Rows from block 10 of the image encoder of a small image captioner, named by matrix and row number. Rows with one number belong to one neuron. Each number is 50 + 12 x the weight over its row's rms, rounded and kept within 0 to 99. All counts start at 0.
After each neuron's rows are labels from the 100 images, of 14976, where the neuron reaches its highest value: "strongest on" is what is common among them. Only what is clearly more common there than usual is listed. The data: regions of photos with short descriptions (Visual Genome). In brackets: how many of the 100, against the usual share in percent.
# fc1: MLP up (encoder.blocks.10.mlp.fc1.weight, 480x160), inputs 108-159
# fc2: MLP down (encoder.blocks.10.mlp.fc2.weight, 160x480, transposed), outputs 108-159

fc1.73:50 36 48 50 52 41 41 55 61 57 31 36 64 70 60 39 59 67 21 61 45 48 29 24 55 68 63 47 41 65 53 41 61 44 39 33 65 38 36 58 62 69 46 50 38 44 69 57 52 48 44 65
fc2.73:53 49 35 49 69 53 52 56 61 58 45 60 40 61 63 56 88 19 62 32 35 67 41 41 55 30 27 49 60 69 73 43 68 66 51 42 33 48 57 86 43 48 52 36 48 57 56 53 27 69 46 46
strongest on: text has "elephant" (25 vs 1.2)

fc1.148:71 44 50 40 71 60 54 54 56 60 49 23 23 44 50 48 34 36 56 47 52 31 62 33 61 41 46 35 46 26 43 17 51 60 79 71 73 50 51 54 67 76 51 57 37 68 49 55 53 41 46 57
fc2.148:53 39 58 38 51 68 26 49 60 64 56 33 37 41 14 22 77 59 59 65 32 32 35 42 56 60 42 35 54 41 54 47 55 67 71 32 41 52 51 53 55 23 38 57 48 40 57 48 51 43 32 48
strongest on: text has "sheep" (33 vs 0.6)

fc1.203:47 63 51 48 57 72 62 53 50 42 69 57 55 51 33 48 60 37 28 61 58 43 47 46 53 49 64 49 31 53 47 61 26 56 49 27 31 40 25 45 38 27 57 54 38 33 42 50 49 45 39 58
fc2.203:44 65 41 38 55 58 47 54 52 54 51 60 81 74 30 48 62 37 44 55 39 54 48 20 39 39 55 43 46 53 78 56 70 49 57 48 56 60 40 41 50 61 57 48 55 71 32 60 44 58 60 59
strongest on: text has "clock" (38 vs 0.9)

fc1.182:43 26 74 44 49 35 55 64 56 44 39 64 47 41 57 63 24 67 25 44 33 53 44 32 55 40 50 63 39 36 45 48 44 31 54 54 30 32 58 46 66 68 37 50 49 54 61 57 53 70 51 51
fc2.182:19 46 61 38 43 51 63 40 65 54 65 53 23 64 55 59 58 43 44 59 41 39 47 51 68 52 52 57 50 32 46 43 57 50 55 45 24 60 36 44 66 50 45 35 46 50 45 48 67 41 39 51
strongest on: text has "tennis" (32 vs 1)

fc1.215:45 38 51 51 47 50 51 31 51 75 69 56 40 54 37 51 52 37 37 39 51 67 36 41 42 52 41 40 41 55 55 16 46 44 68 52 69 47 53 44 50 66 48 77 44 56 37 72 46 54 40 48
fc2.215:45 58 30 48 57 56 44 79 65 36 40 59 73 47 51 36 65 50 33 42 39 45 64 65 40 35 54 56 54 54 60 54 45 68 59 56 34 60 48 50 72 35 53 19 63 40 40 70 21 44 26 52
strongest on: text has "sheep" (42 vs 0.6)

fc1.444:49 55 26 42 75 37 57 49 55 58 50 71 54 59 42 42 67 58 46 42 71 41 62 33 63 48 40 60 54 40 62 60 25 40 65 52 68 38 47 61 32 42 51 47 26 67 34 53 54 52 25 66
fc2.444:31 47 55 45 60 39 48 35 57 26 35 58 38 42 61 19 56 40 76 71 47 38 63 39 68 56 52 40 37 48 49 37 63 69 58 49 40 55 66 38 23 34 63 46 45 45 47 49 54 33 54 54
strongest on: text has "sign" (39 vs 1.9)

fc1.218:49 48 33 63 55 29 55 66 49 50 56 63 60 51 34 74 57 60 35 45 59 54 52 38 61 43 58 62 51 60 58 68 58 54 57 42 73 31 50 35 59 26 61 66 57 44 53 41 56 43 55 60
fc2.218:57 50 20 50 44 67 50 52 74 67 40 46 59 58 57 47 54 68 61 52 47 45 61 39 54 52 30 54 44 53 59 61 38 67 53 82 75 46 47 56 67 52 47 57 67 52 36 40 62 57 25 44
strongest on: text has "man" (36 vs 8.2)

fc1.276:57 64 54 42 63 52 69 75 54 71 59 38 46 51 61 43 60 48 61 70 38 70 35 48 67 56 47 43 54 30 51 63 33 76 40 42 61 46 50 35 50 78 49 67 54 48 53 48 68 41 53 48
fc2.276:60 46 38 58 45 74 61 55 27 45 58 32 50 76 55 46 29 52 62 27 47 48 40 60 44 67 56 34 42 35 58 68 54 66 41 52 46 48 35 61 49 62 42 59 59 39 47 32 40 54 58 41
strongest on: text has "hair" (27 vs 1.2)

fc1.222:35 47 51 43 57 44 49 52 49 34 36 47 54 51 26 39 55 28 55 68 58 57 27 50 41 52 61 42 39 37 63 64 49 56 60 38 56 56 65 43 36 56 35 48 58 49 59 48 59 32 62 55
fc2.222:45 33 59 60 55 62 41 45 53 40 57 50 58 38 57 43 86 67 57 50 60 65 50 64 59 58 39 40 50 47 62 57 55 54 54 54 60 56 46 56 28 55 28 53 65 64 63 65 53 28 66 38
strongest on: text has "baseball" (37 vs 0.6)

fc1.434:43 40 47 48 40 40 54 53 66 44 44 52 39 51 63 46 57 42 50 32 42 41 59 54 26 46 62 28 46 58 45 40 30 70 32 45 58 36 57 49 47 76 38 38 39 50 55 55 58 47 34 56
fc2.434:39 56 48 57 49 49 48 65 34 59 47 55 49 54 36 57 63 39 49 46 39 44 39 53 48 33 69 45 62 62 60 32 46 79 62 50 46 31 53 68 63 35 66 51 47 57 25 62 48 45 37 48
strongest on: text has "sheep" (46 vs 0.6)

fc1.465:41 28 45 65 60 57 41 63 47 56 56 48 66 52 59 62 59 29 51 54 40 57 45 41 69 51 43 33 39 32 42 80 53 68 41 38 41 46 37 70 49 36 29 29 44 36 37 74 54 64 63 42
fc2.465:41 42 54 55 51 68 51 54 46 63 28 44 43 12 24 43 45 44 63 45 41 68 35 58 48 53 37 39 63 59 46 37 38 63 50 45 33 71 44 59 65 35 41 60 52 42 48 44 47 62 76 38
strongest on: text has "train" (71 vs 1.7); text has "red" (26 vs 4.2)

fc1.70:38 43 31 38 33 46 34 52 48 51 51 67 62 34 43 65 48 49 36 33 34 47 50 58 40 38 39 32 56 64 53 46 65 49 67 39 53 41 46 49 43 46 78 44 38 49 54 41 53 35 30 58
fc2.70:62 47 56 72 46 91 38 58 41 40 50 47 62 55 37 59 76 54 68 46 30 46 44 35 35 53 64 41 63 47 35 50 48 65 33 62 50 58 51 53 55 66 45 37 41 63 58 54 75 43 48 42
strongest on: text has "blue" (27 vs 5)

fc1.104:41 55 51 37 50 56 35 58 51 50 46 54 64 57 45 65 21 52 45 45 46 65 44 71 58 55 53 66 58 44 47 56 55 59 51 72 48 50 68 54 57 46 61 57 35 68 38 58 70 46 51 58
fc2.104:32 34 38 46 51 29 72 57 72 56 55 55 41 30 63 56 40 40 45 38 49 60 40 52 57 32 69 50 50 60 56 45 49 56 54 33 59 49 58 54 42 41 56 45 42 73 49 48 52 51 73 32
strongest on: text has "train" (54 vs 1.7); text has "tracks" (30 vs 0.5)

fc1.82:75 59 60 65 35 61 64 42 65 35 40 54 50 68 80 42 57 53 32 56 60 50 53 54 37 46 35 32 54 57 29 52 41 27 62 54 71 67 37 56 51 72 48 79 65 35 58 43 45 48 48 46
fc2.82:32 45 42 50 31 74 56 51 54 48 51 39 64 43 74 68 56 51 48 44 52 57 66 41 63 73 39 64 47 43 39 49 52 43 39 72 61 41 41 39 62 51 37 69 46 49 51 48 40 54 31 34
strongest on: text has "toilet" (31 vs 0.9)

fc1.99:52 45 87 47 57 45 49 36 49 36 54 23 58 33 37 52 44 62 47 64 53 34 63 47 29 53 30 60 47 44 58 48 67 49 64 28 62 46 70 51 76 72 54 60 66 51 51 63 59 23 31 55
fc2.99:34 47 41 58 44 72 72 64 41 73 53 49 56 52 32 23 55 39 36 72 50 63 44 40 46 64 55 46 52 42 70 43 52 43 62 46 46 28 51 55 42 34 63 62 30 64 62 62 19 51 34 52
strongest on: text has "sheep" (25 vs 0.6)

fc1.198:24 68 52 55 69 54 41 56 66 43 49 44 43 24 60 41 56 54 40 66 40 21 43 77 32 52 29 54 42 52 52 62 57 23 39 51 36 51 51 53 61 49 54 39 38 56 75 50 54 54 62 56
fc2.198:52 69 47 46 51 60 45 50 64 56 44 58 12 38 71 52 47 55 46 47 69 44 50 66 53 28 54 46 25 49 49 44 33 41 37 56 63 37 52 42 42 43 51 44 70 45 58 53 51 39 54 68
strongest on: text has "clock" (31 vs 0.9)

fc1.207:51 45 50 67 46 38 39 44 50 51 59 59 41 41 59 62 47 46 56 55 69 48 48 65 34 60 38 39 65 35 61 38 50 46 47 41 59 38 55 46 59 46 60 39 54 58 36 57 36 47 53 20
fc2.207:65 46 50 50 64 27 49 42 46 70 60 73 44 42 54 58 28 52 52 59 66 55 52 39 52 68 39 47 53 50 40 69 52 59 52 35 36 50 53 30 51 59 50 34 56 51 30 53 51 44 43 26
strongest on: text has "giraffe" (43 vs 0.9)

fc1.330:43 52 49 41 57 31 50 40 40 57 73 45 62 47 59 35 55 59 55 55 46 58 52 58 48 78 49 54 42 54 55 42 53 54 33 42 53 53 61 43 46 50 33 60 59 56 61 64 43 58 72 33
fc2.330:50 32 55 29 44 43 39 48 57 58 42 60 39 61 25 48 43 46 54 44 65 64 40 54 36 38 48 46 52 56 54 67 72 53 52 50 58 51 34 58 44 42 27 52 51 44 59 67 61 49 60 67
strongest on: text has "wearing" (25 vs 5.1)

fc1.79:50 57 39 26 55 57 58 48 45 47 37 57 45 38 39 49 48 61 56 37 69 50 44 39 41 40 64 65 57 59 54 80 38 45 48 42 79 60 31 44 54 45 78 41 49 55 55 49 55 51 59 59
fc2.79:38 59 36 55 65 27 57 35 43 66 33 52 61 38 45 54 52 51 27 61 71 64 44 43 54 42 52 50 63 52 54 50 44 68 28 34 62 32 59 52 48 59 54 47 48 60 48 51 51 50 51 46
strongest on: text has "man" (30 vs 8.2)

fc1.239:55 58 45 47 64 27 36 39 51 25 45 30 54 60 58 42 56 63 44 19 73 42 47 54 50 43 65 44 62 46 57 41 56 70 58 27 45 51 36 62 62 57 45 35 66 50 53 51 37 47 33 45
fc2.239:47 52 37 51 57 58 40 66 50 54 45 45 40 59 51 82 35 56 31 56 65 47 50 47 45 64 46 34 70 22 29 52 61 51 53 54 26 43 41 30 62 55 50 66 41 32 34 58 56 40 40 53
strongest on: text has "blue" (25 vs 5)

fc1.127:17 55 51 48 66 49 62 61 33 49 35 52 65 61 39 51 67 36 43 55 59 52 48 57 56 35 43 55 49 60 62 40 68 55 36 40 62 57 44 63 69 51 49 55 48 55 54 47 66 41 50 38
fc2.127:32 66 58 64 47 48 40 41 50 47 40 36 56 52 56 62 37 52 46 61 35 53 49 08 56 42 39 61 44 70 55 40 48 60 44 55 57 18 45 63 37 38 39 47 39 45 37 64 72 54 49 58
strongest on: text has "giraffe" (48 vs 0.9)

fc1.194:40 28 47 49 65 47 55 38 64 45 53 49 45 42 47 49 59 25 69 74 50 40 61 56 54 51 65 24 33 47 63 66 61 34 43 76 66 58 42 41 49 65 38 74 53 53 48 56 56 68 54 43
fc2.194:43 41 61 36 69 36 63 53 64 67 54 50 58 42 41 57 62 35 61 45 25 47 36 50 60 53 42 42 56 56 51 79 73 31 57 35 64 48 43 44 42 46 35 45 41 42 54 45 52 35 62 56
strongest on: text has "baseball" (33 vs 0.6)

fc1.301:62 42 50 34 51 46 55 50 55 53 52 39 53 44 59 48 39 69 47 51 42 53 32 61 53 53 46 52 44 48 64 35 46 34 61 48 57 51 51 55 61 39 50 56 42 49 50 49 36 34 39 56
fc2.301:61 52 44 54 49 45 62 62 46 46 46 38 67 42 68 65 45 52 46 38 47 46 63 38 46 43 54 53 56 61 54 50 46 51 36 67 51 69 45 58 52 48 55 49 52 47 41 56 47 47 45 62
strongest on: text has "window" (27 vs 1.3)

fc1.345:49 53 20 35 61 47 38 52 54 49 41 47 25 86 49 53 41 48 65 33 52 70 24 33 33 39 62 51 69 69 58 60 48 67 53 51 35 47 65 29 69 42 36 42 42 57 73 50 60 47 60 56
fc2.345:63 73 57 45 61 40 39 37 51 62 56 51 47 38 39 66 44 60 50 54 77 26 61 53 41 75 27 44 46 49 56 60 67 41 31 58 51 38 47 58 36 52 54 44 45 27 41 66 39 61 52 44
strongest on: text has "sheep" (30 vs 0.6)

fc1.61:56 72 65 44 58 70 62 28 55 45 40 46 39 66 38 41 34 57 37 60 61 55 43 34 60 43 38 48 43 51 54 80 55 56 51 40 40 67 42 56 55 47 53 74 34 45 49 57 61 71 28 52
fc2.61:53 46 29 46 63 58 61 62 53 64 42 72 53 55 43 58 64 70 41 62 41 45 60 38 51 66 51 67 52 65 55 51 44 49 50 31 28 45 38 39 55 57 28 46 36 65 39 42 43 57 68 58
strongest on: text has "clock" (32 vs 0.9)

fc1.393:47 50 51 41 50 52 44 49 51 44 35 47 52 50 56 54 50 47 41 66 47 50 58 68 25 52 29 63 63 50 35 56 57 52 27 45 74 37 69 54 54 51 42 49 54 49 48 53 62 31 43 58
fc2.393:49 47 65 69 50 30 47 59 31 56 50 57 53 49 61 62 55 21 53 47 46 51 59 29 41 36 49 82 48 35 61 54 66 57 49 63 52 35 40 69 38 56 54 42 31 39 45 55 30 66 49 61
strongest on: text has "giraffe" (52 vs 0.9)

fc1.138:59 68 46 45 56 37 30 43 48 40 78 41 47 43 46 31 42 42 70 52 44 45 69 59 66 59 42 61 44 73 66 47 57 34 43 40 56 48 57 37 74 64 65 57 50 46 51 52 59 46 43 57
fc2.138:58 64 60 44 43 54 50 57 34 32 55 56 51 49 70 79 53 59 38 60 64 34 65 39 51 49 36 74 49 83 37 55 65 56 45 41 46 39 70 69 42 44 52 47 53 45 54 32 47 57 70 45
strongest on: text has "tennis" (35 vs 1)

fc1.396:64 26 46 88 53 53 38 52 68 42 53 71 45 37 57 36 43 40 53 40 51 51 57 52 58 72 27 50 41 36 75 56 59 63 60 50 48 38 29 63 42 53 68 66 66 30 49 48 44 53 55 32
fc2.396:42 36 45 60 45 48 60 45 51 61 54 54 45 52 56 32 63 60 30 68 55 51 58 59 44 53 34 49 60 47 49 41 45 39 49 55 46 79 44 39 37 49 51 68 55 59 36 55 42 45 21 55
strongest on: text has "giraffe" (27 vs 0.9)

fc1.247:68 73 56 20 53 66 68 34 46 30 38 63 42 68 22 57 36 48 43 66 38 48 53 35 66 44 52 44 42 73 45 66 37 57 43 50 53 55 55 46 42 48 61 60 43 45 55 73 49 47 53 44
fc2.247:51 67 32 53 64 65 60 40 59 26 39 67 38 31 33 53 62 62 42 65 53 44 67 31 58 66 62 76 55 56 59 64 49 59 35 54 68 53 48 51 49 47 39 69 34 48 45 56 61 75 65 50
strongest on: text has "clock" (46 vs 0.9)

fc1.236:44 40 44 49 70 42 58 57 36 47 55 49 63 52 57 52 36 35 49 29 60 44 53 59 53 36 25 71 30 62 68 43 46 77 39 38 76 59 55 41 47 62 48 51 32 37 51 40 44 43 41 37
fc2.236:51 66 44 24 35 42 60 59 58 54 36 49 09 56 58 63 45 56 45 33 48 51 40 27 58 47 21 37 61 39 63 32 46 49 42 31 63 54 34 54 39 43 48 35 39 48 16 56 44 49 79 55
strongest on: text has "shirt" (42 vs 2.9); text has "wearing" (29 vs 5.1)

fc1.3:21 54 65 42 52 55 35 54 54 45 60 29 43 57 70 54 44 52 48 39 18 22 41 63 63 54 46 68 64 51 52 57 53 29 47 74 78 45 60 49 59 31 53 46 42 49 53 68 57 42 58 47
fc2.3:28 65 68 47 47 73 36 43 45 59 43 43 46 41 50 50 55 32 54 62 37 31 54 37 31 38 46 59 62 56 47 61 57 43 44 77 70 54 39 66 55 45 54 45 65 55 73 81 45 41 43 49
strongest on: text has "clock" (61 vs 0.9)

fc1.275:31 33 57 56 29 36 43 50 71 28 30 41 35 48 46 58 63 43 58 48 38 45 47 45 43 57 52 65 58 60 77 32 35 46 34 59 45 44 65 52 66 59 37 57 48 56 54 29 46 65 57 35
fc2.275:29 44 40 48 44 53 49 28 71 43 45 44 26 64 56 59 45 76 57 73 67 72 45 45 56 71 28 53 41 46 43 44 63 26 50 62 29 76 43 44 38 53 57 36 56 47 41 37 61 45 67 55
strongest on: text has "zebra" (53 vs 0.7)

fc1.107:46 58 45 57 48 47 46 52 63 75 58 63 35 68 35 54 57 56 48 56 43 48 50 45 40 44 45 50 49 63 44 45 60 50 54 38 54 46 62 36 51 63 37 66 48 66 71 28 47 65 42 50
fc2.107:65 60 48 54 46 59 59 66 57 62 41 28 53 56 34 55 26 57 50 58 47 62 57 24 63 32 61 47 29 52 53 64 49 56 46 37 36 41 71 45 70 53 57 49 40 49 59 36 44 55 51 37
strongest on: text has "zebra" (44 vs 0.7)

fc1.52:71 70 28 39 69 37 46 31 47 59 60 54 46 54 48 42 46 47 72 62 46 61 73 60 61 77 39 37 44 53 52 51 52 29 24 39 39 55 59 63 48 68 60 70 36 48 47 44 18 38 51 65
fc2.52:77 37 39 33 55 76 55 54 61 48 58 37 42 50 61 28 45 52 51 64 31 45 69 58 31 54 29 50 33 65 34 58 37 61 61 39 33 65 54 56 36 32 63 55 41 34 70 40 74 55 45 56
strongest on: text has "elephant" (52 vs 1.2)

fc1.213:77 38 33 49 46 64 72 34 51 50 43 57 62 44 42 58 57 55 49 52 72 40 39 32 51 39 48 50 45 59 63 49 60 50 51 63 61 42 45 49 59 48 45 48 45 37 32 63 40 41 34 14
fc2.213:50 52 68 21 43 47 51 30 59 42 47 57 60 43 51 51 35 51 29 55 43 45 42 52 45 55 62 33 36 55 43 45 42 41 50 47 59 45 38 30 52 55 44 76 39 53 66 60 22 51 59 37
strongest on: text has "toilet" (42 vs 0.9); text has "white" (32 vs 11.4)

fc1.325:51 48 39 63 58 51 64 62 46 40 48 38 59 55 46 36 59 61 64 53 23 26 51 67 34 42 35 35 32 28 57 45 60 69 40 43 38 84 57 63 47 45 76 59 42 44 39 40 41 62 32 37
fc2.325:51 43 75 66 57 68 36 64 44 67 44 55 45 77 52 43 42 56 48 53 44 49 45 53 31 51 32 57 62 30 44 52 56 59 71 55 69 60 57 54 40 47 65 50 56 40 46 55 69 61 45 26
strongest on: text has "sign" (27 vs 1.9)

fc1.410:44 48 51 52 57 27 61 35 59 51 39 39 70 37 70 55 47 56 44 31 44 38 49 51 49 52 47 41 49 37 67 36 24 39 51 37 67 40 53 51 57 48 42 41 48 40 55 58 49 26 31 53
fc2.410:40 32 51 52 35 39 42 39 34 40 41 44 65 46 66 57 29 52 37 48 60 37 28 48 40 56 55 37 66 62 52 36 35 48 50 75 51 46 55 58 58 35 49 78 56 47 38 48 61 56 40 62
strongest on: text has "window" (29 vs 1.3)

fc1.55:60 60 45 54 52 47 74 49 48 63 49 64 63 37 70 47 57 42 45 49 57 35 68 45 59 55 59 23 50 57 50 45 29 37 46 53 61 25 53 45 52 59 37 44 68 34 67 52 48 55 30 18
fc2.55:45 58 56 43 50 61 23 51 46 59 58 59 70 54 52 27 56 65 42 56 48 55 44 51 69 49 41 36 51 55 50 71 54 50 62 43 45 53 63 34 63 32 39 71 54 42 48 34 39 66 49 24
strongest on: text has "toilet" (40 vs 0.9); text has "white" (36 vs 11.4)

fc1.17:47 75 74 40 73 70 52 55 65 55 34 40 41 56 36 49 65 48 58 75 41 27 46 54 50 37 40 56 47 47 58 45 74 35 55 59 72 70 53 69 63 63 45 51 47 76 60 70 64 49 50 41
fc2.17:54 65 56 40 61 43 59 59 29 28 51 65 59 43 57 41 53 44 52 72 37 32 41 41 61 45 63 45 46 60 51 27 61 73 49 49 49 31 38 60 56 62 48 68 67 47 43 52 40 55 24 40
strongest on: text has "giraffe" (25 vs 0.9)

fc1.329:44 74 44 48 40 54 44 25 56 39 56 65 50 59 43 52 33 59 51 47 46 27 62 49 70 65 52 47 50 39 34 50 45 31 53 72 61 43 54 34 75 70 64 40 34 42 55 62 39 41 45 48
fc2.329:51 37 40 40 52 44 39 53 49 56 57 53 43 73 55 46 37 44 52 43 36 55 59 39 52 29 50 60 48 58 43 56 61 29 52 51 84 70 58 63 61 70 57 55 65 44 58 26 61 31 79 28
strongest on: text has "tennis" (30 vs 1)

fc1.249:55 54 50 29 49 14 44 37 57 54 59 67 40 56 43 58 47 40 45 33 65 51 65 69 66 44 38 47 59 55 49 48 65 48 53 35 51 32 48 45 63 48 59 54 28 43 56 79 67 37 47 57
fc2.249:44 58 51 54 32 32 61 40 56 55 87 54 19 48 62 63 28 31 31 47 67 49 46 31 47 58 68 60 45 55 54 43 45 44 45 65 32 40 56 51 59 39 54 49 35 26 57 48 65 46 45 35
strongest on: text has "tennis" (34 vs 1)

fc1.271:28 65 53 49 55 44 44 65 39 35 49 41 54 28 43 49 42 61 40 49 42 40 58 47 30 47 55 30 67 35 49 41 48 48 51 52 34 46 24 61 53 49 54 44 69 49 60 49 38 52 43 56
fc2.271:46 53 75 54 38 43 37 40 74 42 34 51 47 56 25 32 42 39 44 63 63 36 53 57 40 62 34 41 43 58 38 49 53 37 58 56 39 74 40 47 63 46 57 37 53 51 51 43 53 56 49 35
strongest on: text has "wearing" (29 vs 5.1)

fc1.283:65 26 60 49 54 44 51 82 65 41 31 55 50 47 70 58 49 56 44 49 49 31 51 40 34 49 29 31 14 60 33 53 56 46 39 48 55 52 52 59 66 40 74 46 41 43 52 46 59 54 40 41
fc2.283:44 51 76 59 38 75 55 14 57 63 27 43 58 34 40 56 28 32 55 34 63 62 47 27 60 66 59 53 61 43 58 61 45 36 42 47 55 56 48 60 53 57 51 56 56 71 46 58 61 58 49 45
strongest on: text has "giraffe" (34 vs 0.9)

fc1.360:26 66 55 76 42 32 66 39 44 39 71 40 41 60 75 54 44 51 44 34 65 62 50 40 51 58 41 61 45 39 36 50 36 47 62 50 71 27 70 71 35 37 65 58 62 47 38 52 61 40 15 47
fc2.360:36 66 35 62 47 51 62 61 65 41 54 64 46 45 64 48 71 34 41 54 44 59 47 47 41 50 56 71 52 58 42 60 42 64 36 62 25 67 64 36 59 53 43 49 51 51 36 55 38 55 61 41
strongest on: text has "sign" (41 vs 1.9); text has "red" (29 vs 4.2)

fc1.304:73 38 56 56 47 65 55 58 44 57 77 70 35 47 73 48 39 36 52 39 35 44 37 57 48 38 61 35 72 52 62 38 42 30 52 49 51 34 40 33 54 34 62 42 38 51 55 37 63 50 54 57
fc2.304:60 48 52 53 49 60 39 49 53 30 51 49 59 22 54 40 33 60 53 65 33 62 40 64 43 61 40 43 58 51 60 65 58 61 72 42 49 49 51 32 54 26 46 57 65 28 60 67 49 59 52 50
strongest on: text has "man" (30 vs 8.2); text has "tennis" (26 vs 1)

fc1.98:53 44 57 44 42 59 52 55 36 36 71 51 65 56 58 65 40 52 40 46 45 62 46 36 44 56 41 29 56 53 53 34 64 59 23 56 54 89 69 64 62 59 43 54 43 40 39 51 59 23 60 62
fc2.98:26 42 37 51 62 59 61 72 48 23 48 32 59 58 37 37 63 64 52 57 67 67 27 61 56 60 45 54 44 42 40 52 48 34 40 64 59 76 55 39 44 68 40 60 59 60 44 82 42 41 39 62
strongest on: text has "baseball" (32 vs 0.6)

fc1.12:85 61 34 48 56 44 66 51 62 37 58 51 58 53 56 42 54 35 53 43 59 81 33 41 73 53 48 46 63 26 84 57 43 44 44 40 60 60 48 56 73 36 75 45 50 53 46 46 45 45 58 34
fc2.12:51 39 43 54 54 47 58 32 44 58 69 65 40 49 60 63 57 52 34 55 49 69 38 46 36 73 51 43 70 46 36 80 51 75 41 37 63 56 56 34 63 59 54 54 27 55 43 37 63 53 51 54
strongest on: text has "hair" (33 vs 1.2); text has "man" (29 vs 8.2)

fc1.274:39 38 48 45 53 41 36 36 54 56 48 67 36 38 57 63 45 26 61 40 65 54 54 41 40 45 51 30 52 48 40 40 43 48 50 44 45 49 47 52 49 41 66 47 23 52 45 53 27 69 46 46
fc2.274:37 35 45 75 27 22 54 35 44 58 49 58 54 70 39 33 60 49 49 44 58 69 37 56 33 62 35 45 54 51 50 66 50 56 41 54 52 20 47 42 33 62 48 49 62 38 51 37 50 48 51 42
strongest on: text has "giraffe" (53 vs 0.9)

fc1.455:56 40 37 67 70 46 58 66 56 57 36 57 70 53 39 41 35 62 49 33 40 41 57 66 62 54 60 40 41 44 52 39 40 52 51 29 45 64 74 52 70 63 53 89 76 37 53 37 52 32 57 40
fc2.455:48 57 61 17 48 50 56 43 57 65 54 73 52 57 59 54 67 29 44 33 52 71 46 67 59 57 59 50 51 52 52 58 37 55 61 37 60 67 50 35 37 60 49 65 38 48 57 42 46 64 50 61
strongest on: text has "elephant" (33 vs 1.2)

fc1.211:61 50 64 59 48 65 57 50 57 65 56 73 67 48 39 62 72 43 42 57 66 40 44 41 52 59 60 29 58 41 66 33 39 38 41 73 37 39 58 34 54 54 52 41 60 39 49 58 57 49 47 55
fc2.211:34 51 46 53 67 66 57 53 30 51 64 56 51 31 60 53 67 46 40 68 64 47 55 45 41 45 47 44 44 55 56 60 45 68 45 39 50 56 56 61 41 38 54 44 62 56 58 44 48 39 55 52
strongest on: text has "man" (47 vs 8.2)

fc1.116:62 44 37 33 59 39 53 42 41 49 44 44 69 29 53 63 39 29 51 40 46 65 32 70 68 59 53 50 48 55 72 59 45 81 33 36 71 57 53 48 58 46 48 65 57 50 62 48 50 52 56 53
fc2.116:55 36 52 45 62 39 60 66 48 67 43 30 35 45 67 52 50 61 56 38 54 61 39 54 47 51 33 38 69 33 70 60 46 51 30 36 62 33 42 48 63 36 64 63 45 33 38 30 55 35 58 36
strongest on: text has "shirt" (26 vs 2.9)

fc1.251:57 33 64 58 54 56 53 33 41 59 72 58 41 56 58 49 59 48 35 65 54 48 75 37 65 19 46 41 53 48 74 38 51 41 48 28 55 37 76 46 64 37 47 40 49 60 52 43 57 62 53 62
fc2.251:37 34 55 55 32 59 51 21 58 52 57 65 57 54 28 68 39 47 40 69 60 58 39 43 60 29 56 25 55 73 41 40 67 77 39 37 53 46 51 25 63 46 67 28 61 37 45 45 55 69 42 54
strongest on: text has "zebra" (37 vs 0.7); text has "sign" (33 vs 1.9)

fc1.74:38 44 47 57 48 70 49 54 68 52 31 67 37 58 56 49 45 47 31 84 35 48 50 51 63 37 46 43 60 59 57 55 67 54 73 46 29 42 56 41 63 65 48 37 55 28 58 55 48 52 25 55
fc2.74:53 39 39 42 48 55 65 62 67 44 36 58 58 54 64 42 59 50 41 43 44 53 37 36 74 64 44 64 59 78 31 61 68 58 52 39 49 61 48 54 51 41 37 63 37 43 56 51 26 90 59 53
strongest on: text has "clock" (36 vs 0.9)

fc1.363:55 37 55 34 60 37 59 50 46 49 51 70 23 23 54 44 41 37 44 57 51 54 54 49 67 46 52 49 43 51 49 61 62 62 56 47 61 38 53 47 66 68 65 53 26 43 59 50 62 55 53 52
fc2.363:64 60 67 49 48 54 60 37 41 75 56 71 34 65 54 55 31 40 56 44 61 39 55 36 50 76 41 41 59 63 52 38 58 34 50 60 59 50 48 38 52 57 65 35 60 34 55 38 67 57 67 39
strongest on: text has "tennis" (46 vs 1); text has "man" (27 vs 8.2)